{"model": "image classifier", "dataset": "photos of plants, animals and fungi (iNaturalist)", "train_examples": 77898, "image_size": 32, "crop_scale_min": 1, "horizontal_flip": true, "translate": 0.12, "targets": ["class"], "num_classes": 15, "arch": "vit", "norm": "layernorm_no_bias", "norm_position": "pre", "activation": "squared_relu", "mlp_ratio": 4, "head_dim": 32, "fused_qkv": true, "bias": "all", "qk_norm": true, "layer_scale_init": 0.1, "parallel_block": false, "dropout": 0.05, "inner_norm": false, "moe": "expert_choice", "num_experts": 4, "moe_every": 2, "expert_mlp_ratio": 1, "experts_per_token": 2, "shared_expert": false, "patch_size": [2, 2], "layers": 16, "width": 192, "positions": "learned", "pooling": "mean", "label_smoothing": 0.1, "loss": "cross_entropy", "residual_init": "zero_last", "optimizer": "soap", "beta2": 0.95, "lr": 0.0025, "beta1": 0.9, "shampoo_beta": 0.95, "eps": 1e-08, "precondition_frequency": 10, "max_precond_dim": 1536, "one_sided": false, "adamw_lr_other_params": 0.0013, "grad_clip": 1.0, "steps": 8400, "batch_size": 64, "epochs": 6.9, "lr_schedule": "step", "warmup_steps": 840, "weight_decay": 0.2, "adamw_weight_decay_other_params": 0.05}
Rows from block 3 of a small image classifier, named by matrix and row number. Rows with one number within an expert belong to one neuron, the router's apart. Each number is 50 + 12 x the weight over its row's rms, rounded and kept within 0 to 99. All counts start at 0.
Before each expert's rows are labels from the 100 images, of 14976, where the router gives the expert most weight on average: "top examples" is what is common among them. Only what is clearly more common there than usual is listed. The data: photos of plants, animals and fungi (iNaturalist). In brackets: how many of the 100.
# router: router (model.blocks.3.mlp.router.weight, 4x192, trained with AdamW), inputs 0-63
# up: expert up (model.blocks.3.mlp.up, 4x192x192), inputs 0-63
# down: expert down (model.blocks.3.mlp.down, 4x192x192, transposed), outputs 0-63

# expert 2
top examples: phylum Arthropoda (82); class Insecta (79); order Hymenoptera (34); family: Apidae (26)
router.2:29 54 58 43 38 43 38 24 75 47 48 69 44 51 41 66 34 55 58 56 48 75 59 67 60 41 55 39 51 56 54 58 47 36 27 57 48 63 38 57 40 48 45 59 45 58 41 69 36 38 56 38 37 56 60 60 74 68 23 48 64 72 34 41
up.0:68 23 54 31 66 34 61 40 45 64 43 24 66 59 56 32 49 40 52 47 40 53 51 54 27 53 66 56 41 67 17 28 57 52 57 50 71 56 48 48 51 51 73 57 69 60 57 73 45 59 55 64 53 51 49 54 51 57 53 38 42 73 53 44
down.0:47 51 40 50 51 53 57 48 59 51 51 59 46 43 46 49 60 66 40 59 70 46 70 43 39 66 56 64 45 38 53 54 49 48 57 33 55 43 43 78 41 56 48 38 53 44 46 63 62 44 45 52 48 42 53 34 76 47 81 20 46 46 56 32

# expert 0
top examples: phylum Chordata (96); order Charadriiformes (25)
router.0:62 45 52 69 61 33 55 55 48 42 41 23 64 42 38 47 55 41 48 54 53 35 59 45 41 66 50 62 47 39 43 29 41 51 55 44 48 58 52 39 57 60 55 27 42 48 42 50 29 40 43 41 59 35 58 47 33 71 47 54 40 66 79 64
up.0:53 41 39 45 42 44 43 48 51 47 51 58 60 71 57 49 63 39 34 54 45 41 54 36 25 69 23 36 33 40 45 49 46 54 49 44 65 40 47 49 62 18 65 44 62 51 65 71 49 43 49 44 43 57 50 65 46 55 70 62 57 59 56 59
down.0:59 37 46 37 75 47 50 64 53 48 35 49 59 75 60 40 52 65 51 43 57 33 31 41 54 33 59 61 42 49 45 55 37 57 31 41 64 70 44 55 51 50 54 49 50 68 58 40 65 42 70 51 55 44 42 34 52 56 70 34 52 29 61 29

# expert 3
top examples: phylum Chordata (98); class Aves (97); order Accipitriformes (34); family: Accipitridae (28)
router.3:22 66 38 46 41 37 50 62 64 54 72 58 47 34 41 66 63 45 41 52 36 57 36 57 43 39 64 65 48 37 30 69 61 43 39 64 43 62 43 40 58 47 38 75 59 54 54 50 46 32 54 46 50 64 47 53 49 25 48 55 50 53 57 65
up.0:40 45 68 59 49 55 48 47 76 41 32 52 63 62 35 66 60 42 71 52 54 65 48 58 83 69 61 58 33 41 32 53 65 56 53 42 75 50 53 55 52 23 48 45 53 26 55 51 61 46 47 63 64 53 55 49 34 47 46 26 47 46 43 48
down.0:54 21 52 58 35 66 30 29 56 45 45 47 44 64 59 67 52 27 55 45 69 51 64 35 73 46 62 46 46 57 59 46 57 56 43 25 59 44 43 43 41 30 55 51 55 55 64 49 52 48 45 43 40 62 60 48 59 41 53 38 47 61 44 44

# expert 1
top examples: phylum Arthropoda (89); class Insecta (85); order Diptera (29); family: Syrphidae (27)
router.1:47 30 68 48 44 46 36 49 42 51 39 65 30 64 52 46 36 39 33 26 57 40 29 45 44 37 39 46 35 59 66 38 62 59 41 31 41 56 34 58 49 51 54 47 40 48 38 44 67 66 53 48 36 52 50 35 41 49 50 38 51 49 57 27
up.0:44 33 64 50 70 67 52 47 22 45 55 50 56 44 68 55 37 43 69 57 46 58 54 55 48 65 41 51 30 55 28 63 46 54 67 44 73 56 63 57 39 49 42 41 50 51 60 51 48 38 30 50 70 49 29 60 35 60 46 33 51 49 29 52
down.0:64 35 48 43 49 43 52 44 51 60 64 58 64 57 53 38 70 42 28 42 42 93 47 60 30 61 39 63 40 64 40 70 54 59 41 42 58 39 33 78 48 42 43 57 40 50 52 56 36 41 47 43 30 46 46 51 57 54 53 66 61 54 52 40